Weights of a small self-supervised image encoder: arch coatnet, batches of 256.
Rows from block 9 of a small self-supervised image encoder, named by matrix and row number. Rows with one number belong to one neuron. Each number is 500 + 50 x the weight over its row's rms, rounded and kept within 0 to 999. All counts start at 0. Numbers have three digits each.
After each neuron's rows are labels from the 100 images, of 14848, where the neuron reaches its largest size: "strongest on" is what is common among them. Only what is clearly more common there than usual is listed. The data: photos of arthropod specimens (BIOSCAN-5M). In brackets: how many of the 100.
# gate: MLP gate (model.blocks.9.mlp.gate.weight, 512x256), inputs 192-255
# fc1: MLP up (model.blocks.9.mlp.fc1.weight, 512x256), inputs 192-255
# fc2: MLP down (model.blocks.9.mlp.fc2.weight, 256x512, transposed), outputs 192-255

gate.483:510400535455500523548550560473449416519518573425573447468470575488531477504432483418584575482523515495499523483544376477512429565480458562353473557489489511458551416549509516532515437497524558
fc1.483:483517505527505433567453481567453451532468453576671460500499425519478485434452462492456598401490559494427526446582408547492449417484437470498513510504492460533621473473612519474499377509454555
fc2.483:481477499498447479540511499614448468530563595502520566587484488460452447514554512503562563477556462549396573508567495541604353428533403565503603447601504530471506475561615466592547438560541531
strongest on: order Coleoptera (39)

gate.422:468509451471443575499544472485442558519501527480450589512424500501540470436503502564482500493533582445377606557486484502459506485604530414537500516538540401578506617501562412513529533619605488
fc1.422:528488434452500503510612547532409527569482556487450462446363473494473498482445533499537465456450594503428595555533483552458477555583480498426441548485516483456521592485492459447561501458473545
fc2.422:549529507433420546588514545506510502566535472480503491480437539395517539532471486412453477462600575545575516469522494503491466438504550588443419576490507457547507526535449499494522465443456486
strongest on: order Lepidoptera (25)

gate.201:404546473477431553515456531554499437552513501442393542493613545537520489428489514614486490489456488489551475496545459400558535522512519442519476532436647468417416490459473483442489491502427417
fc1.201:447576446549502560538446471540456375579522465480382512484538489515414549444511560418513563487519481423553448427484508524563492457536489424471506575516504498445486522521514549451460508408430565
fc2.201:410466535418431520467534471587520540460463489505581523499460478461518470453564447573472441448527473465442599456530431475519381537617503518468500484469544511504511593559486425510499422487530486
strongest on: order Diptera (70)

gate.1:498491442523517475509504482494506441386540556445435499478376444453504504490488466483575538548575457459449530438438499530453516551415512475427519518390453410498492570469519471562532521472458485
fc1.1:507464475481479513474531504551494448486494520461470548444479445506655479504563500497574519565592424488493545472440476473490470495469490472489519540452498433476484526440491561471458487473570535
fc2.1:496492561489470421500480409425461588493481450466501410472546605420501449509485367526478524552546495479427485457406423501471483447499559536518374504555526551461491387451490403492429551449573556
strongest on: class Arachnida (25)

gate.0:544513530584458541455495541508529443476420456416427430470612524551461438407500543477546493581478341522473576501426483537476521552514570510506483533447566473450483526471487489406553473444408494
fc1.0:565543511568471571433536521477523476492503467455525524557588503549454510440435515472479566499564463502489611481449443479520530440482540521440525508463583468410508509506470507461611465427376513
fc2.0:503411507474534473557495528424558411545467485516627389448467554531508575487566611470460512564483433495583506584479583433479603559510487458492492545556476516529484465475467469504466511529462433
strongest on: order Hymenoptera (41)

gate.298:499406605539502424564510376389473492464420528452482638488536381568426473514508388493524473485545550558526417453483559558448494501542562478544459511464502429491545528500572483523523564443435486
fc1.298:420579541540500512503502521615516498449577497462510489545455636469535554507400578470423494485509425502421537489456476504549499453522511505516563485482473427490412488453443487530493536487537522
fc2.298:421532457520444484446485475484506588511476556496414544566550507523536479554539527358550556394492535459485493514494478557476473487546576544482491518534482556568476568507603475485491548507493428
strongest on: order Hemiptera (42)

gate.511:566441476410549474545455471482483468486565445450590538391486445504451488488478412452407446437454601481516380476534490538595485510623497467445513403496441564461477510538463518471444539461486350
fc1.511:511448471503440541547527476575494474629519495490621549492517487461415487440554493417439388505421485460470446468424443455517555532609530460478490446415496545526488528493497449480486531494462394
fc2.511:422488456460503556569450541479524462530521481486555552503429454442467583516563508594600474521460539549493508432537475521489581550604550489500523497500505478528496581469466462524495476513553534
strongest on: order Diptera (67)

gate.3:501442525518523581542472531418521487431506468524583468495586448515512559494511479460498488512505585539557577558477519560517564507531434478486574508540495509534506486476436512432440418406455487
fc1.3:544394491428572558511522549471544511539528455546606506434630513517513513514491434495577448527514668486538541481506484439533469508517553502516366495523469447520581462518476543444522468492438497
fc2.3:456463554515657442478475517533437479414498470534488518635543600407530492526547412431493501570524512521508469446519477496478433521553401490524512460490549536479479449463430614556520553553559506
strongest on: order Hymenoptera (45)

gate.142:484584446537497602561545500428465392504439506476423473535413390480499486509546473476485585497472468383544413533493592511573520484510508430470453465481436463535451521553600435586447470438469520
fc1.142:597477551535450508556520483506498609528524483473496430558559544525493429425433367382439568470594556549524447459498577513450530484556467518519513459561446499515444524456572467438442549496467588
fc2.142:543573500430449462572481533472528619428484382472501467600538512493379510571418397528511586537539394561485538528497521426528563535596497444552527522546439528434512515520471529505389537532571489
strongest on: order Hymenoptera (59); family Ichneumonidae (26)

gate.487:513567454458453568449529485481480471532474479528564518560561509487430484482602461501474528414487498436548548400539632494538519468522481420403548543483480546454603424543479390532371496515433520
fc1.487:468428527475529476559478569527495487426550482500394377467464473441509561514437525515522522546572409503585478515493410522467473510546447456568449511519501484510478530568467531495500543496605532
fc2.487:508509573463564516504481470450412576541451454484509574425449563435453412459518515537477506382557525467628578506451619490506488492479473490587396553477446514563434428523384585485453508508483459
strongest on: order Diptera (75)

gate.263:561512536459416581476457489534465638519426485556484528521512429528483507453485607538605484515561483504527460501490507471508476467552386508539482489483475489438552473479558556457479408515571484
fc1.263:510540556517532446517488498419509496469534402465524526502550545480473586452510452518375592465550554524418515423516539557449511527431503498523579496494575386538439559513488516528449502515500596
fc2.263:402433503575530388541493484456515474448570525548546474493497601488524502476459447475409526447459463490471474531462516578473521516441578513526447525492571450332524560502495428510498550542464530
strongest on: class Arachnida (25)

gate.150:445524450455474467521620580518530482505503380556495517476442553458485513483495467515588438448458512571564539408567462545468497503505536416499436444574404502521522503502421438518562471522567563
fc1.150:485390479445561533467506449512501457496449524529568447528591525486437532517489507605576523507532517501558454457496440503622504438505568488518527541487467486525541535443579508523592487483448519
fc2.150:500532540424527409472496531541473486544497484489465413467504499524437539526450547485471563512535504542516461469492491454447502578517536432523562470597546592495540540528510521479556457510529547
strongest on: order Hymenoptera (41)

gate.465:472431393456451551458545459468592617533493458472551563449439453409527500468555478476488444505451482575513553530533562464589502486511495415541436508483482505552543564437588506490458508536433459
fc1.465:630522527576589488564474472507449494530634569506471435575492562461377528482526488533504526587469537451523481508547392496454490545530473468503569514505551512459536451527426504502502504608422522
fc2.465:518526497598528414485529508510432416561521629468564508655527547499394560482543463607455467590515495490468517500519424524369522466525501545489484459557493547471502456522541462554529491513479534
strongest on: order Hemiptera (29)

gate.479:491480536475493410591381483453514494521521449424556494463596502583504457562426458517495441566472516503468537407525475530575523474486467527430466468514500529568481489501503549431582464477492557
fc1.479:550526531550574401484495495485544433511433574471536452499511418537455457510405379464550453525429479422455500530520529473515560429489474602454446417558502496501454571457520525450471492452479495
fc2.479:544488486578555529514542548539521491509552570626490522456420451520482450513650491506512533457493517503608473455584561506488508553487491457595527500468454540480377523556470548529500533563445521
strongest on: order Hemiptera (29)

gate.90:505494500574530509488513496447513481573488538499528548456445475517510530544572460528514521529370398489460517403483472497554450534537478473505468403487471587578480522524545483477490499525453533
fc1.90:513449456465448606518482587423575542443572501578558473476576479521500473435525478487506493534479544497500574481500476521508570565549419479428478546492563574478557486520435509480455544495455458
fc2.90:507499506504514474623417516617531515576395555416485417453506530455469501529467538507471532516469517495490526513458511529541544533400503475488421406401494560542384513510562563444511512559492568
strongest on: order Coleoptera (46)

gate.137:493542407507544523584446469441584566512477534531470465562513557477518549507429501519475507530605444504418474504453524449424526498541411503525508463513526493461457442435519561564426528384412564
fc1.137:592462475582475472480618551547540461507424479511443451501536561495485566509499571496434440382519479412447493536476505537503488555547531375555431507571395538543476529448596576437435495415536447
fc2.137:585478500516462384415589450503544440456472474490402430573574580454426523510509519469437605444559405500460490496522518428467515560525568436486485527557467458578463470510566423450488589494552474
strongest on: order Diptera (67)

gate.474:528524442469528523511507462481549399454475519502455548648463386522440535531464475521404573404405558477485475532490524436519455470522496500479487413562507595485523534501449476513468493489482489
fc1.474:420548476520546509527515520541533381465523535448379527504526613493578461507556550531529520493380434481556501505545539439580510421581432546566528430495525511513483420528493460515616474483440513
fc2.474:488551591480541523545479494512562400483416502559498471443475534528460490486453565559447492531464498514531499459516558466578431509499474439536527526558519472584514509472574456558542409527618476
strongest on: order Diptera (62)

gate.357:403511495622452460470479541464446524505557383550446412485496508559507495550446537514490416516564491372510485451565474573464571495462575501493502422526541517538536522545502551448545515516523456
fc1.357:492612508464431488465454482449424487577427501476464568500516436531392488533505500585528499471509569456577463417566477537458462495434545406508425483539508482458470501534551514538547516480482501
fc2.357:548550447533530467531528539480479501489476451499536531508575486451398550534593492481643446537487501525564531496533489562549523480497522423473563518522578577593505503467519511489528502406565416
strongest on: order Hymenoptera (46)

gate.430:518569564581445547539562568465457505504496448449585511509563508453453352533461487540515517437521573525516483497468579475532473483536556482488528528410550539543514489521501506488563467525485530
fc1.430:479457509528486446478485477536527511519408518530596567503410508593485425488495538496488538583551457542491510503450352516539540557398538478407543481434509527455470515543378434478588513551531592
fc2.430:462457482631451481497517450474534482515521404540518446456410526596429461504451469526430513478557478566561555577474419413562433409421407462460524441540506457574409502525486467425517469451513452
strongest on: order Diptera (61)

gate.319:464536478536460508519424429500466486550525532523541500533562510586526430512518420566513503537452506490445441428460502495504528433489498486585624560473476458466617520510499522526505429506468559
fc1.319:423436528504468471579425464472555507565530439498533528495574493536423482407545450503468502511478591516512510463485537450493506467545590488561562576480437516489569464570418496407489472521471542
fc2.319:588505424445412526479549446431554586509386493447467519442526454606459542493442463515513482503570464483597586496475546548553554440529511418433521477506591454496438530520576444507558563475511435
strongest on: order Diptera (63)

gate.462:507405540559536400571480487571425473594537615518551479591473596473634474473435462380417531463512560505551504459585541479490548410494542402472489513520550441497524609502543494590594477443472501
fc1.462:507475525568488543484459524483446515497500575455637519496564521567525503454601448520519584521529503486448499468551516500556490490498533470542567507460551435457480478503427626506474560472562500
fc2.462:544534552519443496451464534476545541545460475610596466496548483531584530520522490432527496511415534522412558510511586477485377491475506513565509530477509578524576460532418506479469461606566455
strongest on: order Coleoptera (37)

gate.227:519535517469331456497526557537447467552532552459491507574501515475582489516530510437477479501497484538491503448528480559543568490533498522534585570497474544474635549481477565522508444438562406
fc1.227:451515477463486523517419520447460386512582460492398477577667486454456499472509430554444468483552479481504540476467552439429516468476509482514440546417470470564648463482534478514478482532519434
fc2.227:584552427460462545518536439575503549508485512484494506490517556453355420570529498537558521537465437454513506524486454490499452491571506485466534497507536557396504528489525572442561461471531538
strongest on: order Diptera (65)

gate.65:548441532492379508545451482527595425538390506538568480497452474431453542561472446478417395529492510559556498474520466461534503499523532483458514490492501460537576382473555502465536421475507509
fc1.65:584502510536500455484450540539501483517471474629481524584434512473508536476503519551464514528455522565485425498464575525556540522481597512564435462501483486480511442467537491462479517516472396
fc2.65:550497539520546496455491501534495462494414520449517433489443505539516545491508550544450485419516495456555472413511565519414402573435569555575561467495603395516403581536452622554542414527508501
strongest on: order Lepidoptera (29)