Rows from block 2 of a small self-supervised image encoder, named by matrix and row number. Rows with one number belong to one channel. Each number is 128 + 24 x the weight over its row's rms, rounded and kept within 0 to 255. All counts start at 0. Numbers have three digits each.
After each channel's rows are labels from the 100 images, of 14848, where the channel reaches its highest value: "strongest on" is what is common among them. Only what is clearly more common there than usual is listed. The data: photos of arthropod specimens (BIOSCAN-5M). In brackets: how many of the 100, against the usual share in percent.
# convs0: expand pointwise conv (model.blocks.2.convs.0.weight, 512x128x1x1), inputs 0-127
# convs1: depthwise 3x3 conv (model.blocks.2.convs.1.weight, 512x1x3x3, trained with AdamW), a 3x3 kernel
# convs2: project pointwise conv (model.blocks.2.convs.2.weight, 128x512x1x1, transposed), outputs 0-127

convs0.18:162165143127126150141151092145105153157134145193111111156171164113115123150119144122134161123154118068127109164150129153131094129156152148092121136152104121111125131165106132116184196085149182144154130126120130137121154109147122089089160151120147137151115112135115158120101155135125148147149153128165123150114162119149140130134146167110143141151144188149120111123142144149114121151134
convs1.18:091086109107112109128131154
convs2.18:131118154120136117162162122130116158150178074143113127127133184135133125136105175127098120092111158096063138137151119107126098094150136155180124113107120137097109087135128107138122092084097139129072128132101122106131140104112168090109125151189159148118151120109145109163085132129146091122162086141155137104122156146122101111145140122142121121099127133118115145116150101119118102145126
strongest on: order Coleoptera (37 vs 16.8)

convs0.398:157097104122102107181145120117109121124140070144143097118133152088128120132105122143092112150137136115085107143109136139135155128148107119067143114114132131124162094134089110105115097108108152156146120114111106100135119163119134118136135128140118088153120131120184142109100077171151137091130129113147146152177137168127158116128080152116138072153152156088125100169154137107163130138139
convs1.398:158105141161107151133167129
convs2.398:141154141145120119112108142153101127124157171107096140093101132089111121140106125158104103060122112187094113130126145140124077142115150094113153115090134137117073139143131107119121109093120156089183159165139147136119113127119115108106115123157096125162120114140119146157140127102099132147140135121153122096159145145133133115182183160128142135154164144116149124131156132130076142168153
strongest on: order Coleoptera (36 vs 16.8)

convs0.285:124158126116126152135152118111157111167103132047114153140124137126113145126118172151113101168132129113107161116161155114134120130133126126103091110115099148111152119102183116116133104090130115138134168113106093147133132113095114129113151094138104095125137110139121149138135106128140068180163140139065142128131091159084164152153116140148141104117137113123164160125081119124115074124123
convs1.285:133139147160130155132181117
convs2.285:138118145159147158158136159106150096100170112134113136134113120116130150186130132123087091076108115114145104139143155097123114081103071102136135111115136116163153134113116163134125105113105143125166154108146123121095107123122107099142140097092071148109162106132119150170141098091137113145126162127129164138101168125121108091166112120123123125124132164121148132149130162177099153119079
strongest on: order Hymenoptera (69 vs 20.4)

convs0.463:138152098132117148099121155133127123139130176100125134148113111121177131109123137103132164091106148110133185104152118157109071126134100125126150076143142177159118159172129133133147103170118156127102117128119116111139151102139147077131145113161127092169103118156139120127134124083104150130119146143150147114124117140121094133092123106134122149114146085193167168165144118139137154161153
convs1.463:158089105114147149143155144
convs2.463:126131139140120125114117126130138128106112095118103124129094099136180138126125096099140168120124123147143134121122125162109132089137089137135172135133108151099078136107137125148131106116147149097108155121115096124126164134134139148146122102123111137199064092153147085146089081134144171149165100135114103126114126118139086114144087124112154150125159146076126164086094114114142187114129
strongest on: order Hymenoptera (41 vs 20.4)

convs0.409:089086137151153168106115129133103142123155148114117173142105137105112158132126159105128110158123120095144117160148128133160178134113160138155108144172080111144114091124143178109154068141133127108066152179102132139133142108136160123090125162142131108123101118166106125159100121127123132150148123138121174138116147120122128153130118103137179090100146124100102114136122099147120144174152
convs1.409:143113132151124109074157129
convs2.409:110143082098139165131165127145111143108139139135164128132144139182143111134120096128130134120143130164133129124145114119100107082151106152146133106127118111122145135119129150127161122102137076069155128119159137178129081135087163107163142096150131064106137111140109136160109158068167119125129124100149133124122123144059102107131106106128081115112124155125119142112097125149120108095160
strongest on: order Coleoptera (39 vs 16.8)

convs0.141:158120122128111123102103100100165103113121125132131126109130072130146128167174170140122182121140094125125121143094123134116141131139125106131066136124147140109103160132128111148156134131116116118120134085164126137133103169184156110137154125096094135131111132091149129147137118090162111161118188108076121122148156126151155112166149145165143096152166129086147127116150112123119070131108
convs1.141:118116104085119099136166120
convs2.141:122100141108102113121141115165129155130132108124161166129089127124123164163146162138104127176117102153167098106130156123131086139125126136152156132061152096142147157147129126147166081133151134151126135154115139106091124102121123125086102129121143071144121139137155185152111111162109112133116138108081119124128134116132136132134124137160142116124082140109116185198143105163161137129132
strongest on: order Coleoptera (45 vs 16.8)

convs0.85:142140140127084157096124173163158133142108128100128127104153148115140115095114143113148152127127152077106164139159167110156103112131140121119124098158183135112115136076158160132184140140170109137140145119094118138110100154144101118151126118115087123143148146118130147168153099120115165114111137143145121125145134110117141088112182126154099122135117118085075156133130086167142145178122
convs1.85:152142152096137146088121155
convs2.85:124135089104114105122148149104141100153144072129139117127124047099139131154106085129089090138157121169120120115149198108146158107175125159135109126121085113091083131110132116104165132167126136135105144157111145131122077186150152120105121107133135140091116129152134119112124143092130115158134111155137129110123124133160118130102113127123145149112106168128143127133140111076123164130113
strongest on: order Hymenoptera (59 vs 20.4)

convs0.139:099117068125117115075180101123141129152157115132121140093136154134152116124153126144102089088162139116147135135093143128115102095139148087098094165123122141122148167091143165126086140147097133173121114096117123124120142105092099109124160070130136170120097120112128097155166139115162147142087154128154115131103142175108135147148124097144155126138144120129104115116126151114129148081108
convs1.139:158126122127188149138139131
convs2.139:136134113133123132161104120108161168142114121165110090133154139162111099136111180111087115160141188132134121104138134177122140140146125134139113135113117122173097066148110165120105151122130153090100139151151175103150114117157152143146112127145147142142119164114120145108174117144146141132143153089124112101156114078098129116123111114136092117103159134119180093095143127155139133077151
strongest on: order Hymenoptera (62 vs 20.4)

convs0.191:137153106134126097105112088097140117102129124103085135136156104129139121134127137125131176140124135135121146144111130122067137129091122137108110108161113144073151094117158125157142142113146120096089102128132100120109130084111138142100135111148121138140116143138090141121145115126119100197123153108113173135077149160079095144164154119116085145154099138120151150121129142082167187163125
convs1.191:146163109159170142126141116
convs2.191:159068127152134127131115114114178101124148140143105125171152088130172117155128131133128147118115106106135139167172129146170120130127142102148121097095169140139118164151160157089112161162136129177131140111105128128161156109121094116176112073140112133095159175159124114124137090122131104142141116102152119172115138129103118112098135159106122132131115145125136100184142089167140128124121
strongest on: order Hymenoptera (41 vs 20.4)

convs0.108:150092129122117125159090157117145148126123109161157127116170139080086121130100145149141100112150117108127129144139106149133114111144119191138151184111165148094089120141123109141126058143133120131124091096147129101118099113120122132110165132117144134083128125107177134125071125158148145144116118095153130153168095110134131148157126147119141110146090126106174133104091159137174125128107
convs1.108:149166149154162150136140142
convs2.108:152146109168080109153083149152127106118179156155133138140198132084131150141167128107165070140151115172134121114146136140136128139116115083125098154116114125155124131122103139090122100108097139151156141122122160090149157104112122086154162149120123123126128098100158117133125130111140114132162166130122121119125153122130098116092090137130120179117106089101118157123086153155153122122153
strongest on: order Coleoptera (53 vs 16.8)

convs0.231:124125112155130141159141161100107113102124081155125098105172147134158122131112139090159151089155109112124113118135123092128139151136128105148164127162138181102137093100091101129161153085122173122150154146100139110153111134113146090137115152093104153148132140149128121130116094129150155122157148173132153185141111078105111108116102103102134086125105138093129143107139105086162141131164
convs1.231:124156132139073112141152144
convs2.231:140159109108124139158092090111082112127162145140157170135118109140105131147147110117185069149143129092122161132097125128145149099115092110144108093135116130099132138161121114107156110162110135047116108129127114129105118153103149109132130142129111125161121149105134114106104107134135081106133177109153139131133114105131125116142159129132161130116163119137120087129170152077110181169135
strongest on: order Coleoptera (45 vs 16.8)

convs0.255:148128165140148126106189126150100094145155160113140127160141118123138118103189129109110127079137128091088144134118132136111100100161125088142140132158149138129122141126123099130102153134113138128127090080085107081153149102111148130142143135143061132141162140135114125123146137159073118104089136136132137083140111145099074114123115122164152109096139147132123181139126124112148150165116
convs1.255:123113169100115136113164156
convs2.255:102119153094111124121172154164122180116091163122144118124048062183129177128087083148136173113119119117092134140132126112146144133115121127112124124144146119118142089153125131131151117139069153085133121141109113167180110149113123125085119115148128130131137101153124099132122141161119114117127144152134152087133100131145135126121117164139147141093097098110144114123164119144099134128130
strongest on: order Hymenoptera (57 vs 20.4)

convs0.2:176148130109107154139074111152174169103112128094124151102121196115107107109104125167086143130088114140127125111160090145098144152144064128163111142133116153130107121107121132123123124169115108129099111112157080115169134179132117123131199158131135134154165122137098137146102133127127126112140157116142170162129142146123114123122110157109101136119167133154151136113133122158122111117113
convs1.2:123143135155182151136154129
convs2.2:126128109190146141126121104136123129143109135115161133151131071167145158128126166098124131119143118142135128140167081125117150095106117168084158172173108136136110093131106080141137124136126098110121153146114142102122123121121142148174144097137128118148140098130173165128147127152110163094137119129131135070129126155168090127154146104178151121148133120123123122086127106202110137144134
strongest on: order Hymenoptera (48 vs 20.4)

convs0.94:131106146186113123140134102127135121111136079147082142175109092128173144099114133159152140127124134132169103122145125170126144124132159155097134109127102141100147115163110159130079135154120114133102132156133168134098121139136121122150118139122078169143164155108109133120128159125117122102063137108129115165097139166106084154122096149173089112133140144171135143160137155154109156149106
convs1.94:112100114139182123102116120
convs2.94:136125134080174158171124139121169136114095129090152177159122081172118170139154183120150135163134148134120121101124108131126111094138125143143144155147149150087156136158135107136144114134102185124156121139116117120152146111120156113096137106151096133163126125121143129138147140157103148129151143098160123108136159072140143116137154163135173202139125123110151128157134109129129144108153
strongest on: order Coleoptera (41 vs 16.8)

convs0.24:126127130111087129125114142134127104130126170134121075105122148112123096151109142126105179093122095113128110133072116106139147115137135136132129137119125166122159138067117130139112131127159106115114120135125112095142081173157164111148100092178155081097088165098121116118127117127105107148141122091158097117141149131122160123137072152146155120112156120117130146135079113123167163086092
convs1.24:117111122116104088126177126
convs2.24:171095117080137130131165092136117134107158121167154130108059133149106132124130105116103129157085120151133108117119135143148111131115138151137140124123102139139145091163140081127125131128165113113141098149167124098116123129169170170102104121061112124140156092085126169150132148095119098144147160152116139132160125111144134127126127132142183117087118148126127098125174147159118163105147
strongest on: order Coleoptera (56 vs 16.8)

convs0.475:108127189159085115098115127075136099158154110111161148121115118146100119143167117146120151147125142135129105153087123110117098123154144139124153132145092180143153150142109102105139135122097135153111123120132130141138182125133117140121085092131074108096109171132142053152138094170109129100090155109138093145134137100138127135132107097146119165113117092146104105107133122124128121169122
convs1.475:139132141149068136112149132
convs2.475:141103091144106137142106148147137102126092051141114147145146113097164147132135132112131153183090153167134087132137108128162100154117125145137141130152148114132143095086076168117145131104137131113119121118117141140110174120131138142138150113150122128079133137135107126133148162086159143132139149095094136089130138171115102126106147118093135115186118121093108117195131130104123143107160
strongest on: order Coleoptera (36 vs 16.8)

convs0.193:153115108140094114113105154112149083151138150121147119152080125122165100152121140128046133090126144108139143128059113113074123142126160114145113131105085165076145145122146116146098129129157144116091096074127105124118157157150125128173099162119128129118087133125102158147165092124161136133127132132149162158102116108138092108126140111151138102137147129136113124136140138112121158128103
convs1.193:124088105153146150154148153
convs2.193:091182161118121092132141177106131171150169100149168154097137125170119129117133101161118112128164152128154172146126151112130125115077103146152130116140128127130125152111124129161125111112074140127088118119124120141157122156120134115100151105173144151139153151085105122145108153120113134155130127131166114117108105167145188114160167131141113152149096107115111122168152092118125087135160
strongest on: order Coleoptera (40 vs 16.8)

convs0.427:135129147100130120119116139119129101116193124129165129143176121174102121113127157164105116165113085112153138122100134136167093155101114092125114220105136099142143139074106112109124115128143134114106133091144138165105097134115138092162138151133137105117097136081121134109132157146086136133172117133136129114177163110125133130140185101130101114137135116134133112102160118104112129116112
convs1.427:115095120102097163121104149
convs2.427:146106130122141123103161177114109118108162110141109090110084170105129140140117144129138101096127139108146101179105143159134121121179174149144138134112101129142172160100147113126134165121154144135167093141132103129133130153125166142121126142124155127176114128143089094094167109114187109139114143091140157103126123147126084142145163135163141133105174131081123121106123111108125161171134
strongest on: order Coleoptera (40 vs 16.8)

convs0.204:175084138154132125126095135149131141136125094120096135137112100132080109143086149130146137174145121158098126126142143138129136145131131168079109108103176113133155097104136176129138192096176106112128143138131140127125165193135127110123168099142118125137125133140094136139129182136126123120133130156128166128117126125141091112134109137120144120131135155176115156144087162112117174125187
convs1.204:146088138091127118103147155
convs2.204:139140102125058122097130079116177135103113129162122155147112120170106150095120145123144117152129107108097119110184146101098128104159131175150126109153115122118130097143080113099132070137103119136099105152132117158108127141111162101132138163150180123157149145125104120154107101118126131157174140092112121181126156110144133119120096132096143115115126183119147124141148147121120110107141
strongest on: order Coleoptera (62 vs 16.8)

convs0.15:136182133157131147121133154100102109134159123142075099130142094102145127123124087137090162164134088112166137119133110103104132115148151112105115090131143140134147130143112100158151125142140148147171104092123177083078130111159128142144118087133126178152156105150127145084151147107140143132111172116140135139171149139125146148155095109117091116124108102131153109119107120171083105106097
convs1.15:096098137109135086118152147
convs2.15:105147082122119113199127120131142103124165116134127123123120138131133189116108108138163074149085156161124149170157183126127149149127127095132154104109108131140134036121135087146161114089155152164104160154145119129156115137158107131122128102125131099129134122122092119131115152112148134112106145137102124102121135163113086120158093124151103095114132139107114126151144147120151101130127
strongest on: order Coleoptera (54 vs 16.8)

convs0.154:112112115136133130109115112127145162110134147171139147122114144078138128117140146158086110146137146127088109131096151130157140123104124133105122150119123160122114187129096151108171188123118087175134143155127123098093105162154132117180114126115110144083118103082137134143149108093125110109092136107133095178102130103145102118167118169119141138104135138152163138105074154143115162143102
convs1.154:137166142157150158110100117
convs2.154:151122151160136092068094131154141133122133143124117114126103110101109088124158111132143111161079153147109129145106134169110111128151121140083087089091130142114174116092105097122137125150092094138144134113139114121101121122132170174138127112113113182177106098089169108111164132106096111136128157158150139139121121171122101144122127181135106106118104086134116127160141148122120150111121
strongest on: order Coleoptera (63 vs 16.8)

convs0.507:120077129069130124121150156141154126076120118127162135110111155122100117114123171126131129116147131154118142140159156109086127149178104087148112096145182137076153165123127099157077155125137110101150170094113134125091134075118152151124135143171138109145136134093085077090140124090119108114142124111142124124143120117139135131134143122120114122151166075136102126117109120146120144134119
convs1.507:133155133160138096098091129
convs2.507:156087101102095068142152089141099157117117138123107155152156144153153093120134097124167107123119159103140136141142112115100108148128136106079116117123091128134115168153123107125128080138141100131126147080140117151108099146120104101113104097136115138104102156136169107114113151075188137133110116119132162159153137094102176149114096119114141150144153122165110092169123114133134153143141
strongest on: order Hymenoptera (53 vs 20.4)

convs0.115:186146135094143159141127113163102085127147141099114106113109120103103096155165157080127149075096158119091146149108117130091101096136118098133159098134102145120195108164126148164122092145140152060137111137152112159122134118132141149138147154091130101125146104081151162113163114124122080122133126109112107117136152099113135156125103145137148128147158159130142152129140128132110129135125
convs1.115:131080111092098111127137130
convs2.115:129134120128129150175129155105129119129126104141128110118119174159119139176130093175104132116119119101128156105107142081145085129118123113142075142145062097106111128164148100126073161105130161117133111134160120102127128151113114059128122095073127108119137134144145122159131109158108130147093123135137148148111148145095109142147183095126121147130111168151118149104105122078113125147139
strongest on: order Hymenoptera (47 vs 20.4)

convs0.10:152149103138120147139159140134114115124121093133125114103158100085132120124126116092086112102104138097094155149126115133103085108074081096139110146148131099104179106087120100125138084133178120106101140127118076117136168119108182144119081118096130147115134121126078114150124114165171121136101119148114123127117118135130113127143072127122166138115155112118168117115101136129138156084135
convs1.10:137114088101143094110134100
convs2.10:127145118141093152131122148107151189142153117100112134129128120177117134168119111124148154086138102125115124158123139099135121100116118085100131123102101096115108117106168116127125219152189142099134117167128095134133141149132144173114139099111160162125121104122148098154132095122133149138128118164133140140094147124164138061115139148123121127153090124102165133105129147140156114143160
strongest on: order Coleoptera (36 vs 16.8)

convs0.492:151103140145171148132158103165125151147115141163116097100138135081146106111145141135116100107166142111103099164114163079140147094141115044164126126117136152129105138100124108152149178091150134142134123108116108171120144107108136122162099149147122150137131111137145102144153104098128163150064141118155150162124136138109071111134140124124110128133116148152127145135101158151126158149096
convs1.492:158153103139109117105117171
convs2.492:041169121118158109145126185146112096134141099118142099131073106120150147136143111122128156114151157102124131113105153124153153116123123146126143119119150143113119129081109105123120114143073109147164160169115140101102148173109113140129116129147100096085151117135110157130094138158140136113133091148136149180111111139150127101151128095131128115096130085093134077123124097095119133108130
strongest on: order Hymenoptera (43 vs 20.4)

convs0.121:128128123130110135152148109109100152138124151141102158142166142130144121129140122102110145097138151150090160191138123109120089113123158102153149133115150130077114131138143110130142132169132142135114114107179182154114114163148094114159071128160123129177112138129118122081142165158115102117117135101147129072144119123127106120179086144138097123108109162161103168147113133096105138167107
convs1.121:103134160125103124156083125
convs2.121:087088172118127115162138092130136133178156114113116146140107125124142177107120063081112147114164098134138148118162158131108129143117087127145099118140149122113128174153095113112129144131078128131143149106155147102044087140107160144087113120149121124132113135127109150127131158147123128133140129111149140079104134099142153154095138153125131127169176112127134139109101123104125105114112
strongest on: order Hymenoptera (59 vs 20.4)

convs0.483:131158133106130112101095139140134138147109092143137114171124115150139104128116121154120143081184093169157085146116085127117155163097143111105108119155105123136072167147109107104173155109090100117115124165149119142091142140173133143106176128150147135130139137155114164099149120082126148088141133153141108121136137127094105132113160091123137122166112166096154114148126119134097159107113
convs1.483:130146133158081119163118108
convs2.483:135071161135114117082156099108114130154100142129122170114160115128123101132103110132145175132101092131130112102111167082114118090141110120092116119105131120140127152121153100104107115131157101114118141098139153115175156088092126123133108144188135120111121147148151127159098107131078175140144127199128127104128153146156107130146114134104178120109109122136103117119174150144124168118125
strongest on: order Coleoptera (75 vs 16.8)

convs0.52:132110161172145107169108140152081140095126118128156096156092118135135066141174154101157121129154148133137111118099130141135143147144116138127088081128143160148113104124098137090122093159093077117159130160107104121134113130147171106138107103122120131116110144138139148124122152143146165135162141106122155077157115149164131102162159151118115095162135123114125137114132106166177165134101
convs1.52:154126145112100161143107166
convs2.52:223071098125093143126118137154100178127119101138105130120155103136095127131137123084111156116137104134128137156089142146132138118144136141176132151141119106159117138099092146119099111132103114132148113110086161129150123126125121144145145132105111094148154061142133124081142100107177090144112128097177134142149143121144137135124081110098139121119144166165141146145128151142135133131136
strongest on: order Coleoptera (43 vs 16.8)

convs0.289:088116127120146124099134113124174113102137146152109140154123091125102100088085119156122139136144132114107115145135136151177119141184119080124138161135106119115177088099108136094101112094106115160124089082162104131102141101131118109146109142120128086157185081108108148137156132112140166109123107151109123145133150122058102100142132124105123113127143134134106120095110152145114123126088
convs1.289:095152146103128095142113095
convs2.289:074114101151110124119105137129132128112129113082144117115152087162110148137132072107131145161143106150184131124145148136119090144171123108120115120094129104102065100148108136162083101122120127144167150160129100150121141141073134109104115105119146143135140126142147121163125133142123155124132137105139179149140105127156182127096148120138136128073129132143099080114133120159114135097079
strongest on: order Hymenoptera (44 vs 20.4)